{
  "model": "masked image model",
  "dataset": "capsule endoscopy frames (Kvasir-Capsule)",
  "translate": 0.06,
  "encoder_norm": "layernorm",
  "encoder_head_dim": 64,
  "encoder_moe_every": 2,
  "encoder_patch_size": [6, 6],
  "encoder_positions": "learned",
  "decoder_layers": 3,
  "residual_init": "scaled_by_depth",
  "precondition_frequency": 32,
  "batch_size": 384,
  "epochs": 63.6,
  "final_lr_fraction": 0.05,
  "warmup_steps": 1400
}
Rows from block 4 of the encoder of a small masked image model, named by matrix and row number. Rows with one number belong to one neuron. Each number is 128 + 24 x the weight over its row's rms, rounded and kept within 0 to 255. All counts start at 0.
Before each neuron's rows are labels from the 100 images, of 14848, where the neuron reaches its highest value: "colour at peak" is the nearest of a few named colours to the mean colour under the peak. Only what is clearly more common there than usual is listed. The data: capsule endoscopy frames (Kvasir-Capsule). In brackets: how many of the 100, against the usual share in percent.
# fc1: MLP up (encoder.blocks.4.mlp.fc1.weight, 256x128), inputs 0-127
# fc2: MLP down (encoder.blocks.4.mlp.fc2.weight, 128x256, transposed), outputs 0-127

colour at peak: grey (32 vs 8.5)
fc1.220 [157 127  97 130 114 136 100  94 119 116 178 140 159 104 139 121 127 160 137 140 119 134 104 139 162 177 122 134 159 167 100 108 110 131  80 103  96 116 141  99 123 118 143 136  96 118 103 158 126 137 146 126 140 161 106  95 104 132 139 100 131 159 115  97  86 134 130 155 138 165  96  68 121  92 117 148 125 123 148 177 110 130 160 190 143 145 147 149 151 134  84 151 107 108 120 147 121 101 129 111 107 112 148 137 103 125 144 118 116 120 125 132 158 162  79 135 111 117 131 125 138 153 100  96 132  94  88  77]
fc2.220 [100 118 129 150  83 111 126 153 154 118 114 116 103 135 144 141 157 108 112 103 112 118 129  99 131  68 139 127 130 123 156 120 151  97 168 166 129 107 170 123 145  91 139 127 167 125 142  96 121 110  98 149  60  94 152 162 137 149 116 170 147 101 158 177 112 137 120  82  95 128 133 160 147 135 114 142  93 141 110 105 120 134 119 101  67 125 132 122 157 120 139 157 142 153 158 101 141 144 107 141 143 143 138 113 116 138 140 142 173 118 131 130 108 125 154 104 140 165 111 149 136 104 132 161 141 160 185 152]

colour at peak: grey (58 vs 8.5)
fc1.132 [102 152 118 147 119 123 137 123 121 117 106 121 140  95 131 164 118 109  79 159 115 154 130 106 152 103 136 128 140 122 129  95 108 135 158 123 141 127  82 136 118 119 124 124  86 162 144 100 114 125 132 137  79 101 191  90 109  68 116 128 142  84 110  91 129  95 109 127  88 138 136 125  76 129 141  97 150 137 103 128 135 117 105 126  65 136  85  77 111 129 140 165  94 118 148 136 142 111 137 127  90 162 117 108 145  91  89 144 115 142 140 111 128 101 127  89 131 113 120 109 122 141 169 103 113 128 134  89]
fc2.132 [150 127 139  92 142 130  98  99  94 125 103  90  84 147 119 101  86  75 153 121 140 124 104 146 138 161  85 118 122 142 122 134 124 122 115 101  61 132 156 113 136 139 137 137 161 123  88 154  91 118 151 107 120 123  93 164 113 139 155 140 151 143 142 114 101 138 133 111 172 113 108  74 172 109 119 167  97 129 162 111 136 150 135  85 159  83 133 166 131 103 157 104 152 149 135  99 111  78 119 136 145 116 119 118  98 156 143 152 125 104 122 134 141 154  94 116 116 140  95 139 108 133 102 121 149 115 137 134]

colour at peak: grey (27 vs 8.5)
fc1.197 [130 105 101 164 150 107 132  41 132 133 146 155 143 124  83 155 113 137  90 107 146 138 131 143 148 104 147 183 141 139 134 115 132 129 110 134 110 126 137 127 103 107 131 127 104 138 119 131 137 111 180  76 156  93  91 175 161 122 162 100 118 129 122 117 114 141 114 106 119 120 118 143 122 109 140 124 141 164 128 127 120 156 140 131 126 124  95 130 119 131 150  90 115 158 113 184 165 118  90 120 142 130 111 147 165 126 106  81 139  90 121 153 145 173 126 124  78 144 163 164 124 121  76 135  98 133 138 133]
fc2.197 [135 131 113  96 133 136 131 181 134 131 103 125 136 125 165 157 154  92 121 139  95 108 113 102 126 110 143 111 164 129  76 131 116  99 127 150 114  93  91 117  86 111 116 162 139 155 135 148 102 174 126 134 139 147 150 153 133 100 129 139 115 137  96 165 170 129 127 110 112 125  89  98 119 150  99 116 127 179 137 140 119 140 123 145 160 166 125 126  65 139  81 150  92 161 152  85 109  93 142  98 134 143 101 101 148 112 105 177  96 134 138 155 164 127 166 121 112 116 137 103 111 127 143 120 129 156 155 148]

colour at peak: orange (30 vs 12.6)
fc1.24 [122 123  95 144 121 138 132 108 162 107 129 118 121 182 102 106 152 152 101 132 141 146 144 134 129 139 127 149 154 128 134 118 115 148 133 101 151 123 127 147 195 111 152 158 148 116 133 152 129 139 118 119 118 140 115 137 164 137 169  93 133 116 106 103 143 186 136  98 132 160 130 162  71 103 123 112 114 151  92 124 132 159 122 117 154 100 142 142  81 120 107 132  82  86 129 130  91 120 142 122  92 157 121 145 138 125 138  70 126 140 126 160 103 146 136 142 115  82 103 154  91 168 140 134  64  80 122 131]
fc2.24 [106 137 107 150  58 129 135 101 109 146 126 167  87 117 128 129 121  90 138 142 121 116 123 155 136 113 153 134 139  96 140 125 102 118 163  97 173 116 136  93 156 131  80 136 138  89 138 138 101 143 170 110 136 142 172 122 142  99  92 133 109 144  93 136 145 103 162 103 159 118 108 103 166 179 155 113 104 134 152 127 118 113 130 137 125 149 118 172 137 110 140 112 168 112 163 162 129 137 140 114 171 128 150 155 127  65 157 115 131 127 135 124 114 165 124 154 123 141 168 102 129 112 155 117 127 103 151 177]

colour at peak: black (84 vs 6.6)
fc1.173 [122 179 135 181 128 167 129 138 114 133 140 152 113 186 128  87  87 118 120  96 151  91  86 156 138 123 129 148 127 120 132 164 155 123 148 144 148 129 144 123 120 116 106 120 140 146  84 132 100 119 110 109 132 153 119 104 120 140 150 115 140 124 139 112 159  86 118 153 156 161 102 163 172 142 136 114 100 107  87 114 126 113 125 146 100 134  90 145 121 136 105 113 111 137 139 182 148 185 154  97 166 170 115 137 157  81 159 155 113 124 153 125 113 124 137 139 119 110 119 107 150 124  87 108 152  83 131 108]
fc2.173 [129 158  96 140 113 186 124 128  95 113  97 133 173 122 144 118 125 144 167  93 160  87 168 126 139 114 101 143  85 121 149 177 102  90  94 142 155 104 139 127 148 113 177 135  94 101 116 151 145 120 114 128 125 142 101 153 145 134 158 102 118 167 105  97 134 105  96 119 145 150 106 119 106 174 137 172 107 127 102  90  85 133 154 116 134 146 131 131 150 148 112 132 151 118 175 133  98 137 124 170 103 150 143 101 163 110 170 154 148 116 164 110 133 118 131 141 148 142 146 139 145 146 134 158 106 114 134 112]

colour at peak: grey (33 vs 8.5)
fc1.0 [118 135 154 155 155 128 169 148 168  96 135 132 138 124 138 125 137 142 117  98  98 142 153 141 144 111 125 103 104 109 137 172 133  99 132 161 123 148 144 133 157 154 114 128 159 140 108 106 132  99 176 140  96 117 162 127 112 114  69 135  77 115  86 158 139 107 144 141 125 166 146 137 180 133 155 107 105  95 132 156 152 112 112 108 143 114  83 112 189 147 106  89 135 149 168 111 102  83 154 124 112 144 109  96 154 118  68 109 124 136 146 112 145 136 134 140 133 179 140 122 130 158 131 152 134 119 114 131]
fc2.0 [166  92 129 106 107 159 165 116 118 150 111 127 137 128 127 177 149  92 124 132 103 116 145 112  89 139 106 138 152 174  82 103 116 120 162 130 133 158 100 140 125 134 153 169 117 118 145 121 137 119  65 129 147 153 114 135 124 132 148  96 139  97 138 139 130 115 105  89 170 118 113  86 129 136 134 109 151 166 128 121  97 134 145 134 109 159 116 171  77 147 145  88 115 146 157 163 112 125 119 154 154 125 174 162  98  93 142 153  83 151 124 161  88 134 146  84 100 124 135 106 139 131 109 145 110 127 154 147]

colour at peak: orange (35 vs 12.6)
fc1.112 [103 107 126 111 147 160 144 125 162 158 121 126 122 173 130 158 173 133 132 153  92 116 117 161 141 125  63 130 131  96 103 156 131 105  78 160 150 152 130 110 131 117 144 147 129 135 100 100  76 107 125 127 166 130 108 165 117 144 126  69 131 111 136 126  83 123 133 111 112 148 130 148 123 113 116 152 148 150 119 107 141 111 105  99  94 127 134 123 133 137 150 108 117 162 121 113 118 139 146 119 155 158 125 113  98  71 129 158  97 125 135 112 128 140 137 103 135 106 151 137  64  95 107 142 130 173 194 110]
fc2.112 [112  89 131 156 107 155  72 131 147 108 134 141  99 105 106 143 130 140  98 127 125  84 146 107 102 131 171 138 139 128 134 128 141 139 155  73 154 140 105 135 141 127 148 103 133 131 101 118 145 118 122 128  93 112 137 150 174 110  92 129 155 158 116  94  89 117  77 146 125 114 108 127  92 193 149 158 106 148 161 142 125 108 151 119 147 123 129 128 113  96 122 116 123 159 151 132 108 131 146 138 113 146  91 168 160 168 130 114 107  94 145 132 137 144 134 165 117 101 148 108 131 179 107 168 104  66 150 126]

colour at peak: orange (58 vs 12.6)
fc1.206 [102 134 134 120 124 122  83 148 136  98  83 143 101 119 100 130 127 135 106 129 158 142 120 105 149 124 110 100 140  77 156 137 150 125 142 121 114 138 175 129 147 120 160 143 143 135 103 151 154 108 128 127 121 144 120 117 108 120 120 130 110 156  82 125  99  99 144 153 119 120 130 152 147 154 178 112 142 109  91 140  64 155 123 133 169  99 153 109 114 130 107 106 163 146 105  93 150  94 134 102 119 117 155 150 137 186  78 118 132 109 134 160 116 110 142 146 168 146 108 101 187 113 157 158 103  92  90 106]
fc2.206 [146 137 160 175 134 120 124 117 101 123 103 128 156 128 108 147 169 133  98  91 150  99 116 135 107 146 130 141 138 146 128 134 127  68 101 119 113 143 112 165 109  87 181 128 108 121  91 169 133 135 132 125 163 166 116 122 138 159 116 137 137 131  79 160 105 111 122 111 150 134 137 133 124 145 188 131  98 127 133 104 125 144  96  79 145 111 132 168 146 106  96 143 147 135 140 117 141 153  78 126 104 132  99 112 115 149 129 112 155  79 118 104 149 120  98  88 122 170 133 132 139 152 148 165 153  80 107 166]

colour at peak: pink (46 vs 0.6); grey (28 vs 8.5)
fc1.57 [135 125 114 146 128 128 151 153 110 109  95 101 156 144 106 107 154 147 130 121  95 148 136 132 147 116 165 143 126 103 138 154 139 107 123 112 140 126 103 108 156  74 143 144 114 132 139  98 124 111 115 134  99 149  40 110 132 162 162 122 109 153  80  88 156 132 185 107 126 112 155 122 122 141 145 132 122 128 130 151 107 101 125 113 137 130 119  65 122 126 125  87 109 129 153 182 109 109 122  72 153 147 164 125 137 139 171 142 144 136 136 174 148 110 131 185 126 117 118 161  95 105 143 138 124 128 157 114]
fc2.57 [146 101 139 136 132 137 105 186 115 151 146 144 123 140 170 138 202 134  92 134 126 143 163 152 110 135 137 130 141 102 148  80 152 138 126  96 104 123 141 101  78  89 117 177  87 105 135 149  93 104  92 113 159 169 132 132 133 126 148  87 114  94 138 108 100 141 113 140 107 110 150 152 114 126 106 116 118 155  86 146 116 135 138 145 121 118  95 120 117 141 131 101 124 108 135 147 152 159 153  82 130 117 135 154 154 167 149 101 124 103 142 117 133 111 158 160 141 117 137 135 110 117 154 109  98 176  98  90]

colour at peak: orange (37 vs 12.6)
fc1.231 [106 145 112 130  66  92  76  88 160 159 113 133 112 171 144 158 120 173 139 121 112 143 127 166 143 139  94 125 133 127 122 141 118 149 107 144 152 113 144 129 140 148 120 143 147 122 118  69 153 105  95 150 115 131 122 145 122 109 172 121 145  93 134 106 149 127 148 123 108 141 126 114  79 109 119 160 102 126  90  94 148 124 133 129 135 166 106 107 105 141  87 139 161  95  93 131 127 130  85  94 122 132 160 124 175  85 153 118 179 158 144 138 154 126 112 159 125 120 119 172 119 117 129 139 108 126 155  90]
fc2.231 [103 102 126 108 105 168 186  80 128 134 126 170 123 142 143 115 132 159 186 147 147 121 115 123 133 142  98 102 139 139 127 130  55 126  95 130  93  90 175 112 156 146 138  92 129 139 130 151 169 135 108 114  85 147  95 117 107  99 121 139 118 109 154 128  89 117 163 140 108 101 118  88 119 142 151 115 128 156 113 151 152 129  90 130 172  80 101 133 138 116 177 110 132 150 141 167 144 124 125  98 107 138 161 141 146 127 117 137 150 160 134 145  95 140 147 122 114 126 146 151 166 130 126 153 119 123 147 146]

colour at peak: pink (42 vs 0.6)
fc1.116 [112 127 118 134 142  93 134  89 128  85 109 138 141 109 108 130  89 130  66 126 119 139 123 114 141  88 132 161  62  87 147 107 126 132 146  91 121 133 168 129 137 126  78 122 135 110 156 109 114 145 147 108  95 127 112 105 144 145 129 139 149  85 153 129 163 105  88 155  98 107 118 182 118 130 133 139 115 111 115 153 123 137 146 155 148 150 151 130  92 142 168 148 140 133 133 120 167 165 180 144 147 137 128  99 146  96 110 130 153 108 148 167 147 108 142 184 148  90 116 121 120 137 121 125 100 138 153  90]
fc2.116 [138 145 119 135 159 128 109 142 130 131 130 162 147 123 123 171 134  98 134 138  98 117 156 133 129  99 148  96 147 155  75 121 127 148 139 153 140 147  96 131 157  85 161 150 110 121 139 159 120 140 131 152 150 109 131 154 126 121 136 163 139 129 125 162 125 136 137  84 164 151  89 113 135 121 171 106 166 195 164 123  99 118 138  92 131 135 106 137 122 106 102 158  73 164 152 101 101 140  71 111 125  95 107 128 128 151 151 113  97 130 160 120 128 132 133 114 107 123 128  91 137 147 119 191 111 144  70 112]

colour at peak: grey (27 vs 8.5)
fc1.121 [146 134 158 122 118 153 158 117 122 163  71 106 175 108 163 164 116 105 154 136 105 115 129 118  93 102  79  86 100  78 134 150 107 133 112 180  68 113 135 144 135 127 147 126 140 121  71  75 125 122 185 140 178 111 144 136 116 109 108 116 102 154 116 101  84 123 139 108  99  94  87  92 124 126 110 147  94 117 108 150 123 130 129 117 154 125 119  97 132 120 147 131 119 141 123 129 145 103 138 129 159 127 115 100 154 159 118 120 145 106 145 141 153 138 130 169  93 145 127 136 142 141 133 121 134 111 151 131]
fc2.121 [154 158 119 110 143 176 139 133 104 102 138 111 108 154 123 139 126 127 148 145 113 156 156 124 122 132  84 144 123 150  97  70 147 114 136 124 169 122 106  96 126  98 128 159 128  81 144 107 153 127 132 139 114 130  99 163 140 156 105 120 153 115 118 176 108 145  96 151 137 145 128 163 163 106 143 157 156 106 124 108 125 151 155 116 122 166 140 139 159 135  90 115 127 137  94 131 111 167 218 151 117 118 132 148  83 107 141 105 137 173  87 114 131 141 100 110 109 128 135 114 141 120  84 150 112 101 100 144]

colour at peak: black (37 vs 6.6)
fc1.45 [101 122 142 136 137 141 116  72 149 102 143 118 151 111 116 144 167 110 112 149 138 119 116 141 110 102 114 135  82 115  88 137 146  89 166 169 152 136 109 166  95  87 146 131 144  93 160 105 147 107 141 127 150 126  95 117  74 124 138 142 167 151 141 175 107 129  92 120 131 124 112 149 111 173 117 114 112  97 141  92 129  85 147 141 187 119 106 127 110 129 142 111 141 114 129 160 165 101  96 123 124 143 128 142 152 129 163 159 119 131 109 121 121 114  95 122 134  79 121  82 162 128  89 154 152 126 105 107]
fc2.45 [108  85  96 174 119 100 146 131 129 145 118 111 143  86 112 149 133 116 150 105 108 149 118 113 103 136 175 118 177 112 116 140 118 129 118 141 154 164 138 102 129  87 140 179  59 123 127 130 128 158 140  95 155 134 131 108 122 121 122 169 120 104  95 118 173 121 107 146 123 179 107 156 118 131 132 156 130 127 175 167  92 121 126 103 108 138 150 117 156 176 145 154 125 127 125 134 127 141 142 127 113  85 171 127 121  96 149 161 164 109 115 158  95  88 126 130  82 134 134 127 127  90 131 137 151 126 101 141]

colour at peak: orange (76 vs 12.6)
fc1.94 [ 68 118 165  91 117 142 148 147 128 139 145 163  99 150 108 160  82 107 121 132 126 166 159 113 101 134 146 119 114  99 113 127 129 199 164 151 112 107 110 142 123 156 119 133 153 119 172  91 136 131 138 157  80 111 108 114 121 137 111 152 112 134 134 114 133 117 127 103 112 114 133 115  83  99 129 131 132 160 117 136 117 170 107  99 133 157 121 157  49 103 131 109  99 170 141 122  99 135 137  90 137 128 131 108 127 147  73 121 113 113 126 164 146 150 133 134 143 108 133 107 114 132 158 113 142 165  92 103]
fc2.94 [108  81  99 169 133 143 127 131 123  54 106 129 122 108 104 118  70 106 172 135 142 128 100 110 105 141 111 107  85 148 115 118 119 141 124 146  82 155 135 114 103 100 121 107 146 118 135 166 104 156 100 123 104  64 154 143 114 116 107  97 112 137 126  85 131 138 116  90 145 143 113 106  97 100 129 122 131 168 165 125 150 127 177 124 123 127 109 165 167 160 129 134 178 140 149 119  71 125 144 153 126 130 153 154 131 127 152 130 129 115 141 111  93 144 139 108 141 109 119 134 144  99 122 158 158 108 150 109]

colour at peak: grey (28 vs 8.5)
fc1.103 [131 132 145 103  95 107 103 118 124 129 143 133 136 125 145 158 126 127 113 145 138 152 117 117  90 107 138 105 157 104 122 107 137  85 176 112 148 120 106 131 164 136 117 153 162  86 146  90 159 149 151 116 130 152 154 106  70 141 117 169 155 113 123 122 122 133 157 154 150 118  78 130 101 109 120  87 150 108 119 168 146 134 153  94 121 156 114 111 165 133 110  80 160 135 101 116 145 114  93 152 147 104 150 105 157 147  99 133 140 143 157  95 115 103 136 117 177 160 122 106 123 118 120 119 182 125 115 195]
fc2.103 [142 126 109 159 151 152 123 142  98 124  71  91 128 118 123 110  82 125 145 110 125  96 157 157 150 136 126 156 115 159 115 123 167  94 119 136  46 139 141 158 101 109  97 138 199 134 138  97 119  93 135 129 145 111 142 135 152 113 122 101 122 109 131 104 103 115 110 119 130 135 100 134 159 177 110 159 118 144 130 151 144  73  73 165 146 108  93 149 127 143 153 142 108  81 137 127 131 120 123 107 121 162 120 135 118 110 112 108 147 162 155 125 108 125 155 109 110 100 108 160 133 139 136 110 155 139 133  98]

colour at peak: black (63 vs 6.6)
fc1.98 [165 137 115 104 158 133  98 103  83 123 109 136 158 148 118 110 107 139 184 118 103 109 109 155 122  98 110 133 126 138  90 141 105 132 150 117 110 107  71  93 121 117 101 144  96 105 154 106 115 146 147 176 117 156 128 105 130 113 154  99 120 139 131 115 124  90 114 114 128 132 137 128 159 106 105 137 119 115 110 178 127 112 127 112 106 173 114 172 111 159 110  99 154 136 152 121 153 135 196 177 111 141 106 126 100  98 143 114 126 137 124 157 117 138 109 183 172 151 172 146 122 155 116 132 112 146 106 159]
fc2.98 [183 158 117 130 118 134 121 172 159 108  92  99 118 128 133 138 139 148 103 126 112 159 139 148 115 102 109  82 127 125 158 144 165 147 105 107 120 144 110 145  54 130 123 146 163 153 125 126 128 145 107 120 142 106 122 105 156 131 111 120 141 113  76 143 153 131 159 129 110 138 137 176 135 138 126 163  98 151 156 133 159 106 109 144 120 160  81 123 112  93 149 122 119 110 115 148 122  86 120  79 153 137 147 145 131 123 124 120 104  84 113  76 145  90 180 112 142 125 111 138 106 101 158 138 118 145  77 103]

colour at peak: orange (54 vs 12.6)
fc1.174 [ 71 116 131 108 129  88 183  59 112 134 124  96 109 170 102 140 135 112 161 169 150 117 110 130  89 119 160 121  77 124 117 130 139 158  96 130 113 160 152  86 120 125 120 136 142 115 100 138 124 138 143 172 162 159  94 170 123 154 134 142 124 137 118 124 158 122 130 118 132 149 131 122 109 142 103 141 110 157 139 162 120 129 168  91 113 140 122 120 119 155 136 123 170 144 122 118 110 169 149 126 102 137 131 155 155 144 160 101 138  96 136 154 128 102 140 107 135 103 162 111 173 134 101 105 107 135 140  70]
fc2.174 [144  87 134  76 162 143 163 126  72 135 150 120 100 126 144 116 120 112  95 146 127  99 131 123 120 131 148  87 122 140 157 119 146 180 157 136 143 128 161 144  96 167 158 150  98 121 133 122 141 129  99 133  83 119  78 148 133 147 135 115 152 135 158 148 128 116 116 126 102 104 161 155 131 109 166 166 166 182 140 135 135 149 181 115 129 143 132 108 113 121 153 122 107 164 114 154 133 144 128 141 148 110 154 127 110 110 142 116 136 115 134 111 156 143 171 102 140 134 105  98 130 132 125 117  80 119 128  45]

colour at peak: grey (34 vs 8.5)
fc1.233 [160 123 106 128 167 120 127 141 100 119 152 146 130 121 122 114 130 117 121 137 144 149 143 116 166 100 104 140 183 189  96 118 142 103 147 183 103 138 112  93 126 111 158 128 119 179  82 104 146 151 124 173 126 108 125  83  82 140 143 131 144 152  99 134  96 113 128 137 116 144 119 101 101 128 135 133 138 141 137 174 155 145 158 132 143 131 104 118 147  95 123 150 125 154 120 135 118  70 119 156 141 153 168 125 132 114 135 182  98 160 149 148 109 107 112 101 139 130 169 147 157 118 136 156 149  87  88 140]
fc2.233 [107 127 123 124 120 137 116 101 156 126  85  59  96 146 159 126 114  86 150 105 119 126 126 125 121 150 141 127  82 103 115 146 141 140 118  89 133 147 151 121 137 144 101 145 101  79 165 158  94 151 128  98  92 144 115 194 160 133 116 153 128 112 132 115 180 127 135 114 123 115 135 129 165 115 105 130 119 111 151  76 139  93 118 142 100 117 129 128 143 145 139 148 170 129 147 115 108 143 129 128 111 138  88 155 137 122 159 108 138 131 120 136 106 170 113 169  94 150  77 130  78 155 110 104 160 166 138 117]

colour at peak: orange (32 vs 12.6)
fc1.194 [ 88 101 130  97 148 130 114 127 139 165 128  87 107 140 120 155 109 133 127 133 151 118 136 143 130 110 112 128 101 100 131 143 130 177 123 143  94 160  99  99 114 142 136 153 132 160 153 144 115 128  95 196 125 173 106 113 106 125 121 132 128 121 120 140 148 119  95 129 140  97 122  86 168 110 174 105 214 149 140 113 141 140 150 124 106  95 142 132 140 154 112 134 112 156 130  84 127 164 143 109  78  75 153 123 105 178 121 169 132 112 116 124 124 151 154 122 129 133 132 136 154 102 122 141 105 170 111 134]
fc2.194 [153 188 115 127 163 120 146 143 122 141 123 120 132 148 139 107  88 135 132 138 126 184 143 134 108 122 115 142 140 138 147 124 123 120 146 133 148 109 143 187 117 122  95 113 161 125 131 132 126 124 113  94 113 114 133 143 161  87 161  84 105  76 156 121 138 132 196 108  79 130 156 135 116 179 117 145 144 153 150 147 167  88 136 127 133  85 121 106 100 124 152 105 114 120  87 167  89 138 140 109 140  97 153 104 115  88 122 126 119  91 118 132  96 165 144  85 108 133 123 115 104  92 148 140 119 141 130 105]

colour at peak: pink (37 vs 0.6)
fc1.129 [126 118 175 132 136 162 111  79 138 132 142 114 143 158 165 124 116 143 136 154 142 125 113 156 140 135 127 140 126 144 145 127 105 141 126 128 118 114 213  93 168 137 165  98 122  77 127 145 142 120 147 138 128 137 129 110 123  96 136 108 101  89  94 122 166 153 156 131  72 123  93 119 136 140 176 143 141 166 106 163 126  85 125  90 168 135  90 133 128  85 148 177 102 128 123 137 123 123 152 100 136 114 115  75  79 131 114 166 138 151 131 115 124 121 125 143 140 167 148 149 124 141 120 150 149 134 128 118]
fc2.129 [113 162 107 124 129 117 159 143 131 130 118 139 132 124 133 120 136  87 124 155 153 140 142 108 106  98 117 122 147 162 146 166 135 128 125 120 157 141  77 147 130 108 129 104 137 122 125  96 115  97 116 151 164 126 134 116  98 120 107 125 136 152 139 120 116 111 127  98 160 122 137 114  84 115 137 124 142  63 112  92 170 162 117 174 130 133 101 129 106 151 133 113 142 146  99 136 129  95 148 174 103 150 173 145 167 135 118 110 127 117  93 135 129 177 121  79  44 159 120 148 137 138 160  61 114 137 142 150]

colour at peak: black (78 vs 6.6)
fc1.243 [107 115 150 120 149 153 151 127 161  94  97 107 136 150 170 137  99 162 139 136  97 151 108 130 142 125 170 104 137 114  51 114  49 154 133 106 126 133 110 101 159  89 118 109 158 117 163 142 152 155 143 150 114 115  98 127 147  90 136 119 115 121 136 131 165 144 132 101 156 113 109 118 117 123 113 116 160 164 133 153 112 123 140 122 112 156 149 123  88 165 153 115 105 127 143 152  88 123 159 109 144 132 104 114 105 118 120 109 128 165 109 117 141 123 151 119 146 140  98 129 100 122  60 153 151 104 151 165]
fc2.243 [106 134 185 136 151 103 109 146  81 125 130 112  97  86 113 104 116 126  95 106 139  93 119 126 114 123 127 144 127 117 134 141 161 120 120  97 146 155 135 157 114 123 125 133 112 136 109 117 124 125 115 158 135  99 148  96 129 150 160 126 149 158 105 118 107 136 144 171 143 116 175 175 114 147 130 122  94 101  95 122 105 116 136 105  93 119 124 124 175 109 132 134 161 142 103 124 137 149 115 166 106  91 134 135 133 221 132 146 133  68 161 112 101 140 154 101 100 168 126 128 170 149 140 147 124 134 104  86]

colour at peak: orange (68 vs 12.6)
fc1.177 [103  90 129 174 101 130  82 127 122 133 148 163 162 128 173 146 130 148 101 116 132  93 146 144 148 125 133 129 109 108 136 141 117 141 155 105 125 178  92 111 126 161  89 142 128 150  96  79 146 146 103 138  89 154  98 128 135 137 142 108 170 104 133 143 144 122 167 144  71 166 153 121 142 126 111 104 116 105 153 128  93 171  94  93 128 129 118 117 154 122  65 111  88 119 127 145  87 120 124 121 144 142 161 152 146 148 113 135 159 128 146 132 119 102 121 123 142 146  90  91 156 161 110 110 144 112 100 130]
fc2.177 [101 119 163 130 169 108 145 149  67 105 113 109 137 109 148  50 117 144 140 107 144 144 162 153 160 131 141 145 150 124 159  91 176 127 157 159  89 109 132 121 137 124 120 142 130 152  90 131 116 128  80 102 101 109 112 142 134 113  87 109 149 124 160 132 109 105 124 115 125 161 142 123 120 164 149 128 131 121 108 191 125 120 175 106 100  81 131 107 168 114 172 123 136 155 160 141 124 107 128 127 133 121 109  85 159 135 135 139 123 155 128 129 106 122 130 111 118 113 104 125 190 103 116 125 150 110 144 117]

colour at peak: grey (26 vs 8.5)
fc1.10 [143  76 170 127 173 134 107 162 120 126 144 117  89 137 140 159 144 126 179 145 135 109 147 138 140 150 120 118 168 130 137 126 141 161 120 136 135 112 119 112 156 141  97 149 171 103 113  96 101 128 144 123 153 114 147 112 125 133 130 119 124 118 134 135 118 148 171 169 132 147 119  98 122  85 109  92 162 111 139 123 140 144 117  99 153 172  81 160 134 100 129 137 170 167 124 159 131 113  92 136 116 136 139 153 103  82 155 104 112 132  94 121 140 122  75 131  97  59 146  83 153 137 120 114 151 159 117 130]
fc2.10 [141 180  97 146 112 128 101 129 105 150 116 116 135 106 105 134 137 137 112  94 122 170 155 146 122 121 113 161 129 136 100 126  79 122 106 104 121 108 137 175 103 156 131  80 134 165 110 101 102 148 100 134 104 129 135 154 120 113 121  87 100 175 100 105 119 133 106  98  92 145  97 133 137 142 182  97 125 137 115  97 119 120 148 159 117  99 114  95 158 130 118 117  91 110 143 124 120 160 127 115 137 110 140 127 108 182 124 157 123 184 158 120 130 156 172 121 126 171 113 160 110  84 105 125 111 170 144 112]

colour at peak: pink (51 vs 0.6); grey (28 vs 8.5)
fc1.126 [ 98 116 148 131 103 107 144 121 126  82 123  89 159 107 113 153 101 142 129 116 131 104  92 114 168  80 161  95 123 111 136 140 117 143 152 118 133 133 140 121 114 101 134 154 107 130 111 141 122  95  88 119 111 161 126  88 141 124 126 103 146 170 149 108 155 115  82 137 143 102 154 128 124 117 127 137  81  92 126 118  96 157 102  82 159 126 201 121 123 119 194 166 125 151 156 122 130 146 143 120 109 127 124 108  90 161  99 131 133 122 118 141 143 154 106  97 163 108 107 133 136 125  82 106  98 108  98 151]
fc2.126 [140 139 166 148 140 134 121 157 150 101 100 115  99 121 118 119 121 123 139 162 148 121 181 106 108 158 130 129 117 163 129 166 184 117 117 136 138 181 148 113 119 103 124  91 142  98 162 125 143  96  93 140 101 102 139 130 166 113 120 120 118  91 115 140 144  89 142 102 151 133 127 154  91 153 150  61 147 162 114 115 143 117 112 148 113 101  65 126 162 137 117 135 145 141  82 167 142 152 143 143 147  84  92 143 141 136 126 136 128 112 118 117 129 123 116 129 142 135 137  86 113 157  87 144 155 106  86 101]

colour at peak: pink (33 vs 0.6)
fc1.225 [124 125 149 131 112 108 147 190 112 118 134 169 138 106  64 121 111 179 116 113 125 149 174 124 120 154 150 152 107 114 155 100 139 118  90 133 152 141  82  91 105 114 129 154 140 126 170 131 107 119 120 156 120 130  88 152 140 133 164  99 153 137 151 109 110 121 131 117 114 124 159 143 147 147  84 130 116 157 123  88 104 146 117 162  97 123 142 142 118 108 105  83 127 164  97 141 137 142 135 112 141 132 112 197 110 113 150 152  71  82 149 132 116 100 127 135 116 134 113 131 176 139 119 105 126 123 161 125]
fc2.225 [156  87 114 135 132 142 127 124 136  99 127  87  78 112 168 111  95 106 117 142 151 117 122 113  95 160 110 115 144 175 147 115 106 179 126 129 113 156 128 169 117 156 147  86 117 149 128 100 161 118 146 165 147  69 109 108 114 141 122  78 145 100 155 113 136 114 114 111 142 123 144  87 136 105 145 145 132 131  82 124 140 130 138 176 116 116 136 131 130 146 118 126 136 119  82 121 130 121 145 155 122 142 152 172 128 143  78 181 120 107 110  96 140 112 127  70 114 120 152 150  67 131 133 132 136 140 150 121]